python train.py --dataset="synthesized solo parts of chorales (CocoChorales)" --n_mels=40 --hop_length=160 --input="log_mel" --stem="single" --batch_size=256 --final_lr_fraction=0
Rows from block 3, named by matrix and row number. Rows with one number belong to one channel. Each number is 128 + 32 x the weight over its row's rms, rounded and kept within 0 to 255. All counts start at 0. Numbers have three digits each. After the name is the row's rms in percent of the matrix's.
# convs0: first width-11 conv, stride 2 (model.blocks.3.convs.0.weight, 160x128x11), inputs 105-119, a 11 kernel for each
# convs1: second width-11 conv (model.blocks.3.convs.1.weight, 160x160x11, transposed), outputs 105-119, a 11 kernel for each
convs0.69 098:106106107114118124131136140143146110106100097096094096099105113118164163171170172169166160160155157132136140144144144145143142142149105103102101104103103101100097096107112117120122124128128130130132142135127127122119120124126131138168170170167166167166161165161166148148153154158158157157159156161169161158147146141139135138141142143146146150152153151150148142142134137141146153154157158156152148136141148154159162169171172172173125120124118118116115113117121124106111116116119117120118119121122
convs0.70 103:122118112107105101095100100109112104099099094102103109113120128140144142142137133129126122123124124155166172174173172167159151146138093090087085086084083080082084086114116119119120115116111110108110133123114106101100097099102109109118126133141145148149153151154150128125125121117114111104106105111118119121125127125126121115111108100098101102106107107103103095094127131137141146149153154157156155129138145155162164167161156150145125123123120119114116113127136149081080088091096098102091088077073
convs0.71 110:184188193199204206207205205200197072061057054055055058057059063073146151158160162163163156156154150173177186187191187186179171164156107098094089086087087090095101107113114116118120121123121121118116112106103096097095102097098095093106100102100101105102102102104105094099096099096098096095098100104119117116116116114115115115114117087084081075074070070072073075078130132134139143142142145144138135142146148152152153153152150146146150148149146141138134135131136137132137140142144140136126114101091
convs0.72 123:112107101096095093098101110114119125131136144146147146139137130124137136139138139135136134137137142114111116113115112115105107105112147147150152154152156154155158155164164166168168172175174177176179176176174173173174173173174172166161170176181184188186181172166155108110105104099091090085088083086100099092089083080079081085089096124131141148154155159158154151150112116119124126132132136135138135136140145149150151155151152148146148150151148149146148144148148151131138144151150150147146142135128
convs0.73 107:140141144144145142141137139133133098094102105122120124110105100098119110110102101095093095099103107112096079055034022023030049073086142146151159170170176166160148141165162159150146146153160171176180118117115109107106109110114119122182186187189186182176171166166165131148152170160175162166155151152136132132128130132136135145153162118110111109111106108103100098098153150144141143143150155160163170096098102107118126132130131129132162172182185192179179162160155153124131145163179188193181169154146
convs0.74 118:098089086081080080085091093100103116119119122120120117114110111106131135131133132132134133134133136178183186192193187181169158146140142142139134135132131130133136134152159162165167170173172172171171158158158159161164165164164161159153156160166169172171169165159153099100093089083079082078083082086066061055053051051051060067073082101104107109112116116119119123122108107112117121125127129134132133143149151156157156159157158157153123125123126125126125130133141142112113115113110109106106107113112
convs0.75 123:111107105100107111116120122114108126127140150162170166160165163165102103119126140150152150154161163160138130117119112108112110116118156145139118118112113118136142153121119125130137138132116116123124117109114111120131139140136139141215194185152130120109097086075072148156139152138134139136138138131132118092083081088100098115120125119091072055062079104126146151152060052052053059068083104122145161074073078079087093110113134146158149150175166178165146126127142151089119126149154163142110123114112
convs0.76 072:112106096093089084084089099114126133124122118118116120117120123132155153147144147139137125122113118180182185182182178176163156137135153148148142143139133117111093090154147151155156151154152151143144132123109097089083084083090093095126130129122114111113111124132149156166168172170172160145138124118154145135130125120115106106096100117120131134136140137131126121115159162162163163157159155151141141145152161170179180185178175158154075076086086094094096097102110121109099109115127127133130128120115
convs0.77 100:139142143146147151154157154151152140135139140149150159158160159165146147152150152145145141142141140144148155153160158158152155152148104107107106110112115112115112114152150150143138131127123122115116104093089080076075076081088097107152149145144142141140138139139139142146143146137134125115110101097163156154148150146145141145148152101097104102111112114109104093089106107105107111111114114115113115106114116119127127131127124121116127131139142144135132130131136134126132133143140145142148148148146
convs0.78 126:110113115115115112109107108107108150148146143139135129126122122119171172177178180179178181181181178050040033025024026028039044050051156151146141133127124123120122123086078078071071073077077085089093129125126119114104094084075071070181180178178178176175173172172168130138147155160162165161158150143154141134126122118121124132144151124120120119120122126130133136143089089091089092094095093093093096130126124118117116116117119121121117123130132134133133129131125121118118122124133133142144147151151
convs0.79 107:131120107097089086091096106115125148146143140135133128125121119120136141148152158161165163164164163164166166162161158158155152148144181185184184180176174166161159153126129130130132131135138140143145106104106104107110117123133137142131132131131130128129124119116112131130129133130134134134132131131132137142149151157155154151148142109106106104103104103104106106111141141142143144146145145140140134127132138142147145150144144140143134133137140142147151157163169173091090094095104103104097095089088
convs0.80 120:107107102103100101103107110115119143144150153151152149147143140141054052054058059064063069069077075119123123124120119114117109111107127126123124122119118117116116116082076074070073072076080088095103099098098096101099104105107106107126128128131133135139144144148147139144143144140142138140137136134096097096093095090090085084083080121125129134137136134132126122121122127129131131132135136133134136115117120120124121121118120119120112115113113112114117122122126129139144154155158159157155152145143
convs0.81 114:045028009000000000000000007025035149150149151157158163162169167171087090092090094096096096093093091167168165161158155151146147144145154155158159161159157150147146146161163163161163163167169170175177117119119122127136143154163174175126131140143149150156156155150147156160153155150153147148147151153105113115122126124123116112105102114115120123129130131132130131128137139142145146147147145146143139126130134138143140141134133130128159154151148151149156157167178192084091099110120126130128125120121
convs0.82 116:181186188193193195188180173166155123119114112114110111107108112125119121122120123118117108109109117149159169175186189190190187182178142142141137132129126129132142147110115124133141146145136131128129119120120120120124135140149148149105102096095094093097097098101104075085088092090085089090101107110097093089083084078081081094099113125125125120121115116117118120119130130132134134135133132129123115124127130131136138137138138135135119117119124125122121119126141154120120120125131135132134133132130
convs0.83 110:163150141133124122129137143147154147142141136135128130123126125124131142152159168173175172173164154174170161159155158160168176182185114108098092082078078080087092096039036036038041045053060069078082109102101093093092095100108115128134134138139138136135129125119116137141146151156162160160157151147110109108106101102097098099104102122120117117119118123126131132135135134134133134138143144146148150091094094097100105107108111114119145156165171172173169164160152143118122121129132137138143141145138
convs0.84 106:140140143145148146146147143139137139139140139139134135130127124123104102102100102098103104107113119126129130132135136139138138136134140136133133133132136140138143145166170176180181177175170162156145084077077076075072073072071073068147142137134131128130129127131130123122122122122120117115112109110117120126129130128128126125121122048032021009005005012029043059069104100101105106111117122126131133121117116117115114115113118117121139143146143141137135138138141141124126126131127129131131136137139
convs0.85 072:084080074072068065068072079079088119117114114113114115116119122132131122118117115110115108102103095168160155141134125120117117119123145136138132134127126118115114108128125124127128127128125124117111154155154159157153155158158162165136143141143145145141134136130133156163170175171179176170165151149107096087077074070077080088101110144149155163170174177172171165162151157154156155161161158160155158112124136144155155155149145129120136143148156162158159151152151151111104110116124128131127125115115
convs0.86 098:151150147144141137134133128125117149150155154148130123116112105100147142149146145141137138137136134142143145152144154150151141134122161160158153132125124131127128118118119118123119110108107105099099105108116122134140145146146147153129118107114110114115109110105110144149154140153145146139139124125096095092093098086089100107111111138138141146155162171174182180183142146148149148151153150151147145093104113120124126123120124114116217221227221194178159167163168165177186186181169134138131137133131
convs0.87 079:111114118120128128134143148153155174161148133119112102103105109111082071060050048039041042052057062111099080074065063065079092113132079074065062058060066079092101108115107106097096089088092093104111175177178173158154137126113116116167164154149143138137128129128126081085090094100105108110095089077122107095088079080077083088099106113116116117119122119128128133131135124112099092089087097107126152117102087074061059055064065081100094097111121129135142143150144132078066062059065075079099112140150
convs0.88 085:093095094094098107116134151170178168162153142130125120115115117116073077079090094100108115125133137126123112105094096094106119134156161152139128117102100090096094097137119112097090083085093106122141180184195188187173155137124116111128130134132130130129122119121124082089099109121136134153141146135198178158130114094082079078090106149142132124115107100096094099100173159146129115101093098103117135161143131115102091081086091108129093100115123147158171170176167155128117109105097097096106110136144
convs0.89 107:169175177178175175166158146139132149144145143144143143139140144145114104098090080075069065069073076000000000000000000000000000005009110116122125132132131131129129130150148150147142136127122115106101139142144145154153158154152147141159159159163161166165168168168166141144144145140139135137133138134108098098090093087092093099104111153152159162168171178181180182185140141145145150148153153156154158147151159162165165168164165163163131135132130127117116109113107109128128133131132133134129129127119
convs0.90 101:111117123131135137132124117112103129129135136139140142141138137135166166171172175178180183183191193152157170176181182183178171171166104104107113120117113107104100098101101108108108104100093091091096100097084078069073079082088088087079079075075072073076076084086095151155142143132125118112117114118135137143143147145140140135134130170171169168169167167160159154149148152153155156159157153145143135100102106106110112113110111109104091097106115122133132145146152147119119117116113118116121123124127
convs0.91 098:153148145141140132127121118111110157158164161160151138119112101100144140149156167169168162163161165148141145145151148142144139142139146149156149136124108100102102103099099103107115114113100099095095140135144146153160168169165160159182164150126111109102099103103113143152145149148142150138140132130123119110106103098109102115124138139138139137137136141146150156158135142147147142141141140140140145134138137138144141148141144144149177176190187191184169161161175189153171180196192182175144147135129
convs0.92 078:073082088094107116135154170184190152158153155147144144136138134134065079078094101109121125137140139128123109107098101103121139153171128116101086075066065068076091099112119115119118128135144157166177150157162165157154144141134135131135135132132126119111103093093090083071074079090105114119120111098154145123114096088081087092105118148145136135127126125131138145147097090087086082091095108122145160121104089078063062063067084101123091099098110111126133141143148149093092090091097102106114122128127
convs0.93 104:123125130133134135139140141140143117123129131133133132130121122119133132128125123125122125122125118146155162165168170170167160155152113110112114115114116117118125128087072065054050052056065079092109127126128127130130128125118111108125130135144149154155157153153145137135132128125119121116120115120139133135130127122121125123126131144147150154157159156156154152150147149155157162163166166169166164090096103111113117117114112111113134135138137137136138140141148149095101100102102099101102102104107
convs0.94 118:115111108103099100103107111119124145150150150150147143140141135135082081083079078082082090096103106129121115106099096095094095101102093098105108113113118116118117115068057054044046041048052064077088085086089090093092094092090090089160162161161161161161160156156152124126123125120123119116113109110100099099094094093092096096099098107114124127130132130128124125121121121122123121122119120117117114118121126125129128123122118115114080081078077075077076079081081085132139148155161161164161157154150
convs0.95 108:139143140143146147144145141144139130128122120118116116115120122127151155161165170172175174175172169143142144144148150155159163165170123115105097086082077078079085088134136142147149151153151150146143049048048049050051055053058062065127131131133129130127124122117114150153161163166171173169172166167159159154156153152152154153153153145139133126124122120126130132137123122122124122122125124124125124117118118120120124124125130133136150154156163162161158157155151148102104109112116118121122124121120
convs0.96 095:135139136137140136137140140133131121115117110110104107106110111121120117120120120114112103104104109100102095088080075074080086098104142146150153154149151146144139137126127135138138137138134140133133105098090085086087099102110114123157154149149145146143136135131134183186183183177178173173170171174127123120112113107106097100098104113114121119130130136133135135132157162163169175177177182183183181127135141152155160161151151147145085089096093098088094086097099112109111117120131136138133135129127
convs0.97 113:147149152157156156155156152152149127132133135135138136139135138134113118122125131136136145147154155131124121115113110109105105110108052054057056058060059059056050045099099098097095095094095098099102000000000000000000000000000000000169171167169171174177181181188188128132135137141140140140141141139145147146147145143142140133133132093089088088088090092090090089086135137142142144145145141140139139064059058057055055057060060066071040046046054054064068076072082083127131134140146148153155153152146
convs0.98 102:126127132133133129126123122123130130132132132129129122126124129127139141149151157163170173179179179133135142143148144147146147151153128122120113107100094088090089092110111116124130132138135137138144101091089089088091090086083077082138141142146146153153151150148145147144132123117110115106114106110146140135128128127131136146147145146147148146143134132124117115109171175179180182186186188187185182089097104109116124124127125120115151151150145141137132139132137127093091083077071072076077084079085
convs0.99 105:137142146154158159153144133127120092085079076075073066062058067077161163166168170165160157156153154094096104105111110113113118124131097092085080072066059062067073081127133141147153154150143140137132098097092090091097105102102095091087084078080079082082082081084084095099099097097090091089094095101110112118117118114112111111111106146146146143140133131128125118115120129136140145150151152148144139140148153159163166166164164163159149142137129123112111112117131144119125125132139141139135133127123
convs0.100 078:131129122123127129129136138138145135123122113119116117113124123134158148143138130124114104100086087162163154159152151146138137127122146141137132132126122117110100095153151151150150153153143140131128135132127119111107104101103100103116126127132129127126117124119131153155161160166155156137133110109128115108096097089082079080081080109117122128137141143145143144138178180183181183181181176170166158136149158159167172171161159141136072073068075078076077076076078081122101110105120113127120127123128
convs0.101 091:134133125123121121116119116114108114109109102104102105103106105108109109110109105103102095096094094127132130125124125124123130132138129134140140141142140133133130130110120121128129131136138142139141103102100104106116126135149154166167167164158154153153144143139140167173169181172177172174167170171154157160158157153143128123112105107106110114116117120117120118119141145150156158163167168172174177123126130139142146152149156157171096101100096101100112110131137154106118121129133145147145145146143
convs0.102 095:150151153154152150147143140135129101111123129133134133126117111098094093093093096104113121132136137170161157146143140139141141141141163163164164161158159160160163162107101103098098097094092096094090136138143150155158165164164163167130143157164173178174170159149132122124124129128134130135131129128123120120113114120125138146156160125124128124129133138146151157163144147146146150149151155150150148112113113114116113112106104103099201200206203207198198194189184181106107107112114115112110105107096
convs0.103 089:138134127120112109107109111116126151149150139143135137134139132138170163156152145140136132126122127147148141142137140137134127120114153151139133122120114111101096090107108106109110118118118119113112113114116120121126128132136141142137150156166161165161154151148147152149163162167162165152156138134103096091078071065064065066073073142149156159165166173173176175175185186186185181181176171165159153147152161165167170173166165153143143138129127117124119123122131132147139138125136133141139144137139
convs0.104 090:106099096093097098107113121125132130126121117112110113111113114122120128139147152154156152149148143158150148149147144146136137129128127127129131139144146144149151147065048040028021015024025036048073175159144130113105099105108117123158153153142140133132132132129132121137133153142151140142133126126123121121123124124126131135140145095101110121130132131128120112110081085091097106109116119123124125110109109105109110117121130139148108110122120131130139139146147151071088100119126137140143145140143
convs0.105 095:130132130134134137134133132126127093095104106113109109102097095095121119116107106105105107108107110098087077066057054063071089103114128133144142145143142136135129128081082081079078074079079082082079137138140144144145150147148143143152161168172175182180178172163158127130130135133140138144148149157096090088077073071072072080091094160156161162166164162163161160163167167165168167172174177181182181097102107109114117116110113113116171178189186185176174167166161159149152156162165162161151148144141
convs0.106 123:124125123118116111111111112103092132135141140143138128118117118125128128135136150155156160168177185171151146131134124120120119121116136133130116124129138144159159165101108119121126123117104107116122116118127127139146151140135135142213191176136109092079071070060052151157137155141141149148150149137124110085080087105127132151152155117096082074082101128145158155140093076068066071076093111127143155066065070074089101122126142153161152151177166179161142118118136154108140144166158166146116124119118
convs0.107 111:110098079068056055063074088101108137132131124121116113108108112112122128129131130133129129128130130135134127124121119118121122124125182186188188183173166161155151146127128128126125125124126128132133083082079079085086096099104110112144146145146145144145140133128125138136136141142146144147146142143140148154162164163160152146139133122118116114108106106111114121123147145146147146146145145145146143144146149153154156155149151148154119120121123127128134141149155163113118129135144144142130130123120
convs0.108 129:068073081086098105119127129123118105104116126144158173181182176178103102114124147160174171164148138180161157140142130128117106096091138136142133135123121110108110125096097109120142155166162154143143120121111116112105100105117138147192177165143128123115114104092082158164138144138135136110112094093149130105098095093105100111101107121099080069070075095111132145161082090098104113118125133151168183064070078093114130153156174179188102093113109132134143136121110106053065069100112138159157170144144
convs0.109 109:055048046039039034038037039039038093087088082082079083082089092099144142147145148151153152157158164141146152156159161161159157152153147148148146149151153157159166168123130134138144148152153155153154078078083086093099102108110110114144146143140139137136132134132133139139132134128128126128133137141101097094084086079082079086086099145147151152152153153153152154153172170169167169165164159156154148120122125128130132134133136133137132132139135143145150154165168180109115117120121123116110109104101
convs1.69 090:111121126130126120114109112120126109101097096099098092081073074080148149146143142128116106107112118155150137129117112112113119131136144151154161163160157152156163159137136134136133135130131126126130142149158164169174168157144141137114124138153160157148137132134139151159166169171167158152144142136174173165156147145134127127137140144147148143142145149146145138136119115118122132137135130127131134109115119122121114105100104114123091105116137153157150135110093078098110118131146152152145140140147
convs1.70 102:096096098104112119128127113105106182151117093082074069074089104107119115114115121119109103105109118148140136130125119116116114111103175148121105098096103116124126125087094094086073070073092111129138082085086081083079080086098108113117124142163172164150137128129136147133123115117129141156162159149134133133135141142133125119128140149160164162163155145134129134145158146141142144143139136145156165162176189191193193191186173163152115114105100091097114143171192194090106121145163176181175160154147
convs1.71 104:137140136133123117115113113115124095092079066058057055057070080081139122104088078075084100125142149132124115100089082078084096110119173160153149150153149145149154159086086094105112115109104099105109101102102107112120121124127132134116108097082073066070086107122126138135133127121118117113113120122154142120094082086098111122136142154142125110100101102110127136141138128125124134139139135136144149116104095085077076071069072082091132126117110101101107118128137146096101109119135149155148140131128
convs1.72 123:102112124141152155152146140131128137126101072058053059073096120132144134109078063058059065086108127167168167164162160156156152145133144152156157155154152144141133128139140134127121117121125134144146118122118113113116114111114120126094085078075077076075075089111133114130147163175183180167152136127118112106109121134136133131133139132126122120130146153152153148147136141144149155160155146139133133031033032032034037040045049055057168178173172167154141133128123116140142148155154153150147146144144
convs1.73 100:148159153132108101118137135130127130116109116129141146135128119114165137110105120129117110122140152107123132132129125115107104097081206166123105093079061066097135161122131135141149150153148136129122106112114128146157152145141129118099113126143145127102091096098098182179173166158166177178177169165131157162164175180160147139130132119135133137148147128110111121132140116100095100094080086114142160116128143155152156159142126125128116107112137153162163152135130129152151150156166175171158156160171
convs1.74 125:058070089115133140130116098092094128124109094093097103111127140145192180157133117114113119134148163214209200191185177168164159158151164163160159157155144134128127131148143135120109101099109127140147075075067055053060070080093107114113106098099101104102096101112119138143148155161163163161155151152137129123119123135139133133138145132129126122127137139137133130125148146144143146148141129122119119020018011004006002005005006012018131129113103097095098106111110106117119123125127126125119118118113
convs1.75 137:139156164158116061041039033034052088095095078079106149159150142146109113119103088091125163183160134114113111112116120131143145145142146149136111069044057095142150132141139132111083082105133150149140105115106077037063103118120121122127126125113102127158163161157153153154147141143146142144154157152165175165138125146147125126140150144149137112091111140134123118123165157134099070073103127138135140156139118095093091100129155158141141145137119099132161174153141144154144139124109117144159149139148
convs1.76 086:077080075080082092103105091081077144130125125125127122116112112109133120108101099091083080076087100135128122119112104099098093083077129125119121124125119116109103097081082082082067059061068080093108093093097094097097096101107114117142148160169172164152148151165175168166167166167169166161150136126148158164172177175151135124123123145162184193199190165139121115110160159157162165163155149151154157118142155165163166153148134132130106122132149155165171178190198186109118132145160167171173164167171
convs1.77 098:069089098100094091087084078076083153117082050037038040041040040037128121117114116109103101105116139130122110099094099113124129132122093079059040032034042055068079086103111115107104104113122118113115094086074064062070077085093103102121123133140143135114103100108117129133133132135133130129126122117150143140139144146132124118122130135135134132131136133131126126126129121114119124124119116117123133145149149151148153150149139130122066067068069076088097104112118118100108118136152163161159158169178
convs1.78 116:201195171145122111115136160181186112119127142153157152141128116105164157145142138139144153161171179086087080069060056060075099123139152159160157148142141145156169175128126123127127121116116120131138139147154166172176168154145136128123127132141146149149148143131126023027036048056058061061061066076156151142140141150152159164172175129115092087087098109126140152158133134133133135135135138145150151086090090090078065056054058070077107114132143149146139135143159173121106084062046043052081114152182
convs1.79 109:106102094093099110122128126121113109101095095105117131140157173184160157147141146152159157152149148169164160159161161160158156156162080067049035032036037045067093116130126124126124123119124132140148106108108111119129138144149154154120129138150164176171164157158149136140144141139137134135140144145128116102092098111121127136149162126109091083089105121125137146157048050052057067069058042045058062099089077062052048053062069073080093095103113121125130125111089074111114123132144157158143128112104
convs1.80 123:122121122125128133135140147149149124124126134144154157156152146141098090076070075085095103109111104089095104111120124119112106103100144132108088077074081098121151170136139139140139140137136133131125151144130118110107110112119125131066075090106120125116097078066060113107106112120125130130127127125121133145155157153145130115107098090106118130142139133118098082070126113102092087088092101109122133147137120101089084090100115132143137134132137143151154163165162152129131133136137141144143138139139
convs1.81 108:113120127140150159163154133110095092089084088101107104096086075073098086070055047047043046056071084106101092082071067065068086110127170153123097082074067066082104119143150156157153147140140143151154136142143147149149145137132122118139144149151155156153146137132125163167173170168170171170166166163127141155167177183174154125102091117123123130137145151140121103097146135125112107104094090103119134182190195197193190185179173171168075085106132153167168162145130130066081101127148154148122092067054
convs1.82 112:082091110125135140136122099088083151135122129138134108086096111119133133135143147146139129120123134130119106098096097101112120129134133118105099110116105098110125140125120115113118113110110118129137144130105094099104101108131148156121110097098113121119111122140146137129122117119126131133140142146122117104095114129122113116119115165166162162178181161144140149149152138127129141145134125133144149125119115109107112114106102097091142126109094083076072078094111120028030033038038040039033030036044
convs1.83 105:177191193182168154150151159161165121106094089100111119122134147155168159146139138139145148153157167128126123115113120132150166179186177156132108096092092100127155176130131128126124123116113116117124155155149152161167159152153157160109100092095106115114117122126132113116121128127126125124123127132155141129127141156162164171183193123099078076095116127137155175187136123112108118115105094099115123145131108079054045046055069087101100121143162170166157143133126123170180186188183183186183187193200
convs1.84 097:111113121131136142141142142139135138145144146143137126119119123134093089083075071072075086096114130115127146163171175175166158145136118132145160173176170159148140135111110109113119123119114111116122145146148150155161163161157155151145149143144147156160157159165167134128117108097092099112136156170107102095090098113118112114120123111110107110117120113099096099107124127128138148158158153155153153117128140151159158148139124113109149154163172178178169157151167182113116121136151161159145138144153
convs1.85 077:105124123115105104106110097091088152136126120120124118096079071064123124122127132129117100086088103104100094085080079086098112123135114116119118119121107093081067068110112111107098092087087086090105120117113115117124121118118120117130141152157153147133128141166179117132154172187192179160135117107157166171182187177142112110117129119131145160169164140122114123131136139143151155154143133129125126145153165171169169158147132118105089110129147148149148140146150150098106115127143159169169169176185
convs1.86 108:096113126132126111093086080077082133133134131127120113116108106106126133141136119099075083107127130123118112109104098098108120132143134138139141131119101095106123126104106108107099094092104128142143114114117113111115129143148147138145146146141137139153180192194191154160163165167161141117109117125182179174165156148146141137145156193192193184173160147147142135135151152148143143139141140142138138182176171163153145138133139147148135140143143141133137149143121113153156159159164167173178164144135
convs1.87 069:195194178137095070068101140171182109124147163160138127114101084082151154163174179175174170158140125126133144151155156147137119107110102108126135125108114127133118115135127122129132134138140140142140109116126149148138134133135133140132134139134119107117127128132141131131126124116103097103118127129098096107126123097092100112110121111112119128133118118123122113117143149159157141129137159168176180162164160165155144140135148148148137136149162161155150156161170174192196195187168143149167195200200
convs1.88 084:193191153089048048078126161173159084084105141159127106100109117117153144151166173161163172184192184150135127123121117117125126124124131123124131117097099119148163164128123126131135137133133133133123125126138163159138129135146153155143143141136117090099130153165178126127130131130124116112122133135113096097126136120119136166168158118109115141153121117137166175169142141149156141129141168184191194149157153147135128133143165173174135147154154139117123154177185180199187166152138128150188228245231
convs1.89 115:090089088088093107116124132132132076087103124147161167161155146139119125138159171181181171159148147094088081077080089098109125136146165165156145131126122127132134130078078081080085086085082083083086046053055060066071070066059049037095098104115128137143145145145144076082088091095090088085085085086108113119127136141133120113108100089095100107117126119110112116120147143135131126124119118119120115074086096105111114113109100087077139129117100091089097107118131138111098085079084093108121137154172
convs1.90 093:106089079093112136149154151149141134118104097100111120121126132139102095095093093096098105109114117102090074063062072074081090102104144142133131129128133132138140141090090092088099108121121114107108123128130131139150156149143138134105113130156178182163136113095085131130132136145152156152151142130134141145148149149143131122111100113116123125130129124113102099096121117118120125127124119119118123126133141154159159159159146136131113101088087094108114121119118120118107094083081086083088095113141
convs1.91 109:127137137131113095092099104100100128139142141130137153163158144134132136132108083071084119151149130094096094090083079086102113130136133144151143124107101118136145137108111112095078072090119146148139117120116110110120136147149141131143148147148150168199204194189189148159165165165160134120123133134164163163162156159149144143150154155162168172168163165165149131123165162155150151152155152148139135160158155148139136135146157158143136142145142138141164171151129121146151152157162165171166137120116
convs1.92 068:227233199111024000021107176199190122136138143155167160140127110107156164161153155159170161149135137138139134138143151149136123118128070092102099093083093102097081083139133134132124123117113120130129142141144149154141129124136156166142144146145151152151155157161163106116120123123120128131129125127141150141140149148138139165179187119115110117137150141132137143152088106120125123118119125136137147112129143145147146148148149139138159157148142142142139143164173169179179168144130129143165182182181
convs1.93 104:121128137146149147140133131135150171161141121111109115129156178189115116114115115110104099103112122050038019005000000002018039064081140132106079059055055068089111131141136129121113105102105119134146107101086069058051051060077094110092093100108108106096087086085087105124141159170174172155131112097155153144121103096093087089099099123132134133139142143141137130119124117111106108110111112112118120101095086075067065063067079094105065058037013000000001034070099115147149144147155160166167172186204
convs1.94 101:110112116120127133140145149149144095104116134155166162145129111090107104096103119132138136133134126128126120116109105097090096110125146144123104097099098105124145157115121121127126128128125123123120140136132131131128127121120125123082087099119140150145134123111099092078070072079089101109114125129129134135138144150143132121119120086094098111120126117103092087083154141126115111112112113121133140124116105093083080084092099110117130133146156166165156149141130123086095109121134139139128115103097
convs1.95 096:132134141146143140139138137141147093098100108124137134121113110110173168160141133133132139143154164142146145144138133131131130129130128123118116124130129119120130140153138127118111105102113129157177155150142133137138137137141153157108108106110120139142132115105098160158154147146144143138138137138159149116084077083079067080105116145131103079077096102108118132135045045041052075092090078076080081126132133131130130133135136141140097094097104103099099109120123128120129132128129137140132121119116
convs1.96 090:044052057067068073080078059040031133124124128145161172163147126118138142139141145145142134124127135107111109105103105116132149152149192173150128114107100101116125126088106118129131125118113106093088084092095099112123126123116107093125132135142150145140134137146163150152149149146147143141143141140110130143161178183166141115100095078096117134146151133108085077076185162147138135129112099100108106096110129138147154161154132114097109126138152158166172170158146129083088093108129154168171163161162
convs1.97 109:113106104103104100101100101105109144147152163172174168161157152148081084088098107115121121119112105105096089087089097108119129136141144146141137128120119126139155161091089086085083079076073071070066109100090082073068063061069074082124138152168181188180171156140123129125127138149155154146141135136146145140141147149145140144141131109111111113112111103104109114113173168159155150146145147151154154153145132118111105105109119123130142145144139137138139147153158162119120120124122120123125129135142
convs1.98 112:079091109130141139118093076067074128126115104109129139140137138138157158144129121123128129125126138126124117108100099104108112114120120124129136145153154146129119118143135124118111101099101109124142127121109097088089091095106121132094093089089093096092077071079098114119123125133142148146134127128181170145105073053044048067093116131120101081069073079093108116116114108101101113131133121110107116149150150154157157157156151144146138138133129117107106116129141142107114124125133137143137126119121
convs1.99 114:085086087091095101106108103099098157135113101098102104110130154168122121121122131135130125121128134077077075077085091095099104109111145124103091091093081071087117131135129128126130124114107102106116114097079069066068063065080096106082086093105121131129124127128123147136130121127135143148155164175122119104081080089090099115126122110106099092094095092088100113116089075058053062071063062077098105078085100117130138137126115107102146135120105086072080105132158179075075078085094106118122125136143
convs1.100 096:073084082087092099105104093087089154140133129126123116107101101102129123118115110101084070067085109118117116114108104102102102104109110109107108110116108105096095094082083083076066055048054066088110089086087087089084083080088095095145152159166162155144148158183189173180187190195192185168147131127171176179179176159136121118122130164181200204203183154132122126124158158156160161160154147148147148117133146154153151143135119119118125135141150151154152157174178162116131143151165174180193199201191
convs1.101 083:044052057066074085091089079071073102091084086106127136134127117115133126110105110118126127130131146122136146150149151153154144126106176166148128112102098103120132133090096102101099096089090091094098081083079083095106121127130123121135139148158173178179169160160162171175173164157151150154159165160129138149171179183171149120099094119135145152161162157137115098098172163156151145140123114111114116137157176191206215215200177155138096106110118124143168182179171162086091102126150170178169160155162
convs1.102 095:167187187178155135130139150154148195196194192194197198198203204197075086084086101117124122130133135112111110107107115122133147163172130126105081065058058067085098103132129126125122114107106109118123136145148146147144141144148146140115118115115122128132139147156163120131145167178185186177160145134138144144143145144140137134136143116114113112118130137148161171181150140129116116119119117121123127146143134128121121124128132131129150175194202191167160169180183181117117115109106113122123125130133
convs1.103 103:087099107112112109101095087085087167158153148144138131127124123121120121125125120112092077079098114116114111109106103101102104107115132137140144144137119105094098103098097099089082077073078092116129092093094093094096099106119124122146149152152149147143154180199197160168178181190190181156130122124161174181186181166144136128133141146164182190184170141124124127128168168168169164161153150150150145163166169164159152141139132140143134144149150149148147160181179162127138145149153160164172179179169
convs1.104 082:115119123124120111106112123141160105100095100106110115118124136151156134106079062060065083099107102114126121113099088085084080083085157160155149146140139150172194203114114115115118134149154146140145121126131146155166169163152147147132140158174184178163146138133131118126135146155161160157152143138112116129142147146141136128123116114125134141152154151141134130136139136135137142137139145160173185160159149137124112111117129138144087085090109142164171162145146147121118114113114116119126142156173
convs1.105 089:121139141135127120128135141132122099096083077077085091094092090083123132134135144146135125118124128088078054030021032056091119142146161163138106082071066070088105116105109114109106101092095098099095104114114115113113108109113116111071077080081078072069072090109132102119136154163164164152133124116132136130124127135131118114117123085078070067079095099101116133150123113104096094099094091092097102092102112117115113113111105096083088107123133126116113108099089081147146146151158172177176183194214
convs1.106 135:120153176171128071040028027034056110122129108102118141150135135143128130133097072068109149176152128136134131123122129131137126125127153154142111075047070112159167151147149147136117115121143149145133101114118102077090120126123121125139132125108097124166169175168159141137127121126134137137147147138154172165136119143155128128148163164178171144120130160148130128136147141126092058053091116135130137166157136109099104113141167166150128136132117092126154167142133131138132131120101105130155141128133
convs1.107 112:131125118114116123137145145132123105093085094107124135141151161169168166150133132132138138139142148138137144152163165161148139128124127103073051038025014015043085115119115112115116112112117126135143110115119124133142149157159158150135151160174188198198199197188175128131132130133136135137146154160154150133117119130136139148157160121106093091096113120127130137146086079069065066063046038050075090125114100086068058062071088102118112117127140146145149147131110094137139147156160167174162146129121
convs1.108 130:128137151139105078072070062081110083073058043065116156165152139131119125118094069086134176178144118081075076076076097130152150140124114122126113087071090123138121105146142132114096098125149152143124135129126114108115128135127112105144151167174177186194184163148149132125121112134135140155165159150199162138140143145150149140136146171171149123111126148144125116124145133136137124118129137131121133158149142141143133136145149138114106114124123129167189172150144140104104106111131142151140135127135
convs1.109 101:093099101108110112107100087077086074064066072081093103104109112111133127108080062059062072084090087162163156147138130123119114116114165157151149149148146143146147155107118135144145138128127124115110069080092106122129127123117108097132127114105100104106108115127139125142152160162161157154152152144165164160159166168172170173175188129131138141152164172167157143141176169165168177186180169164163167126142157165167165154147139134132132145159174182188188185174164158138135132133133132130125119117121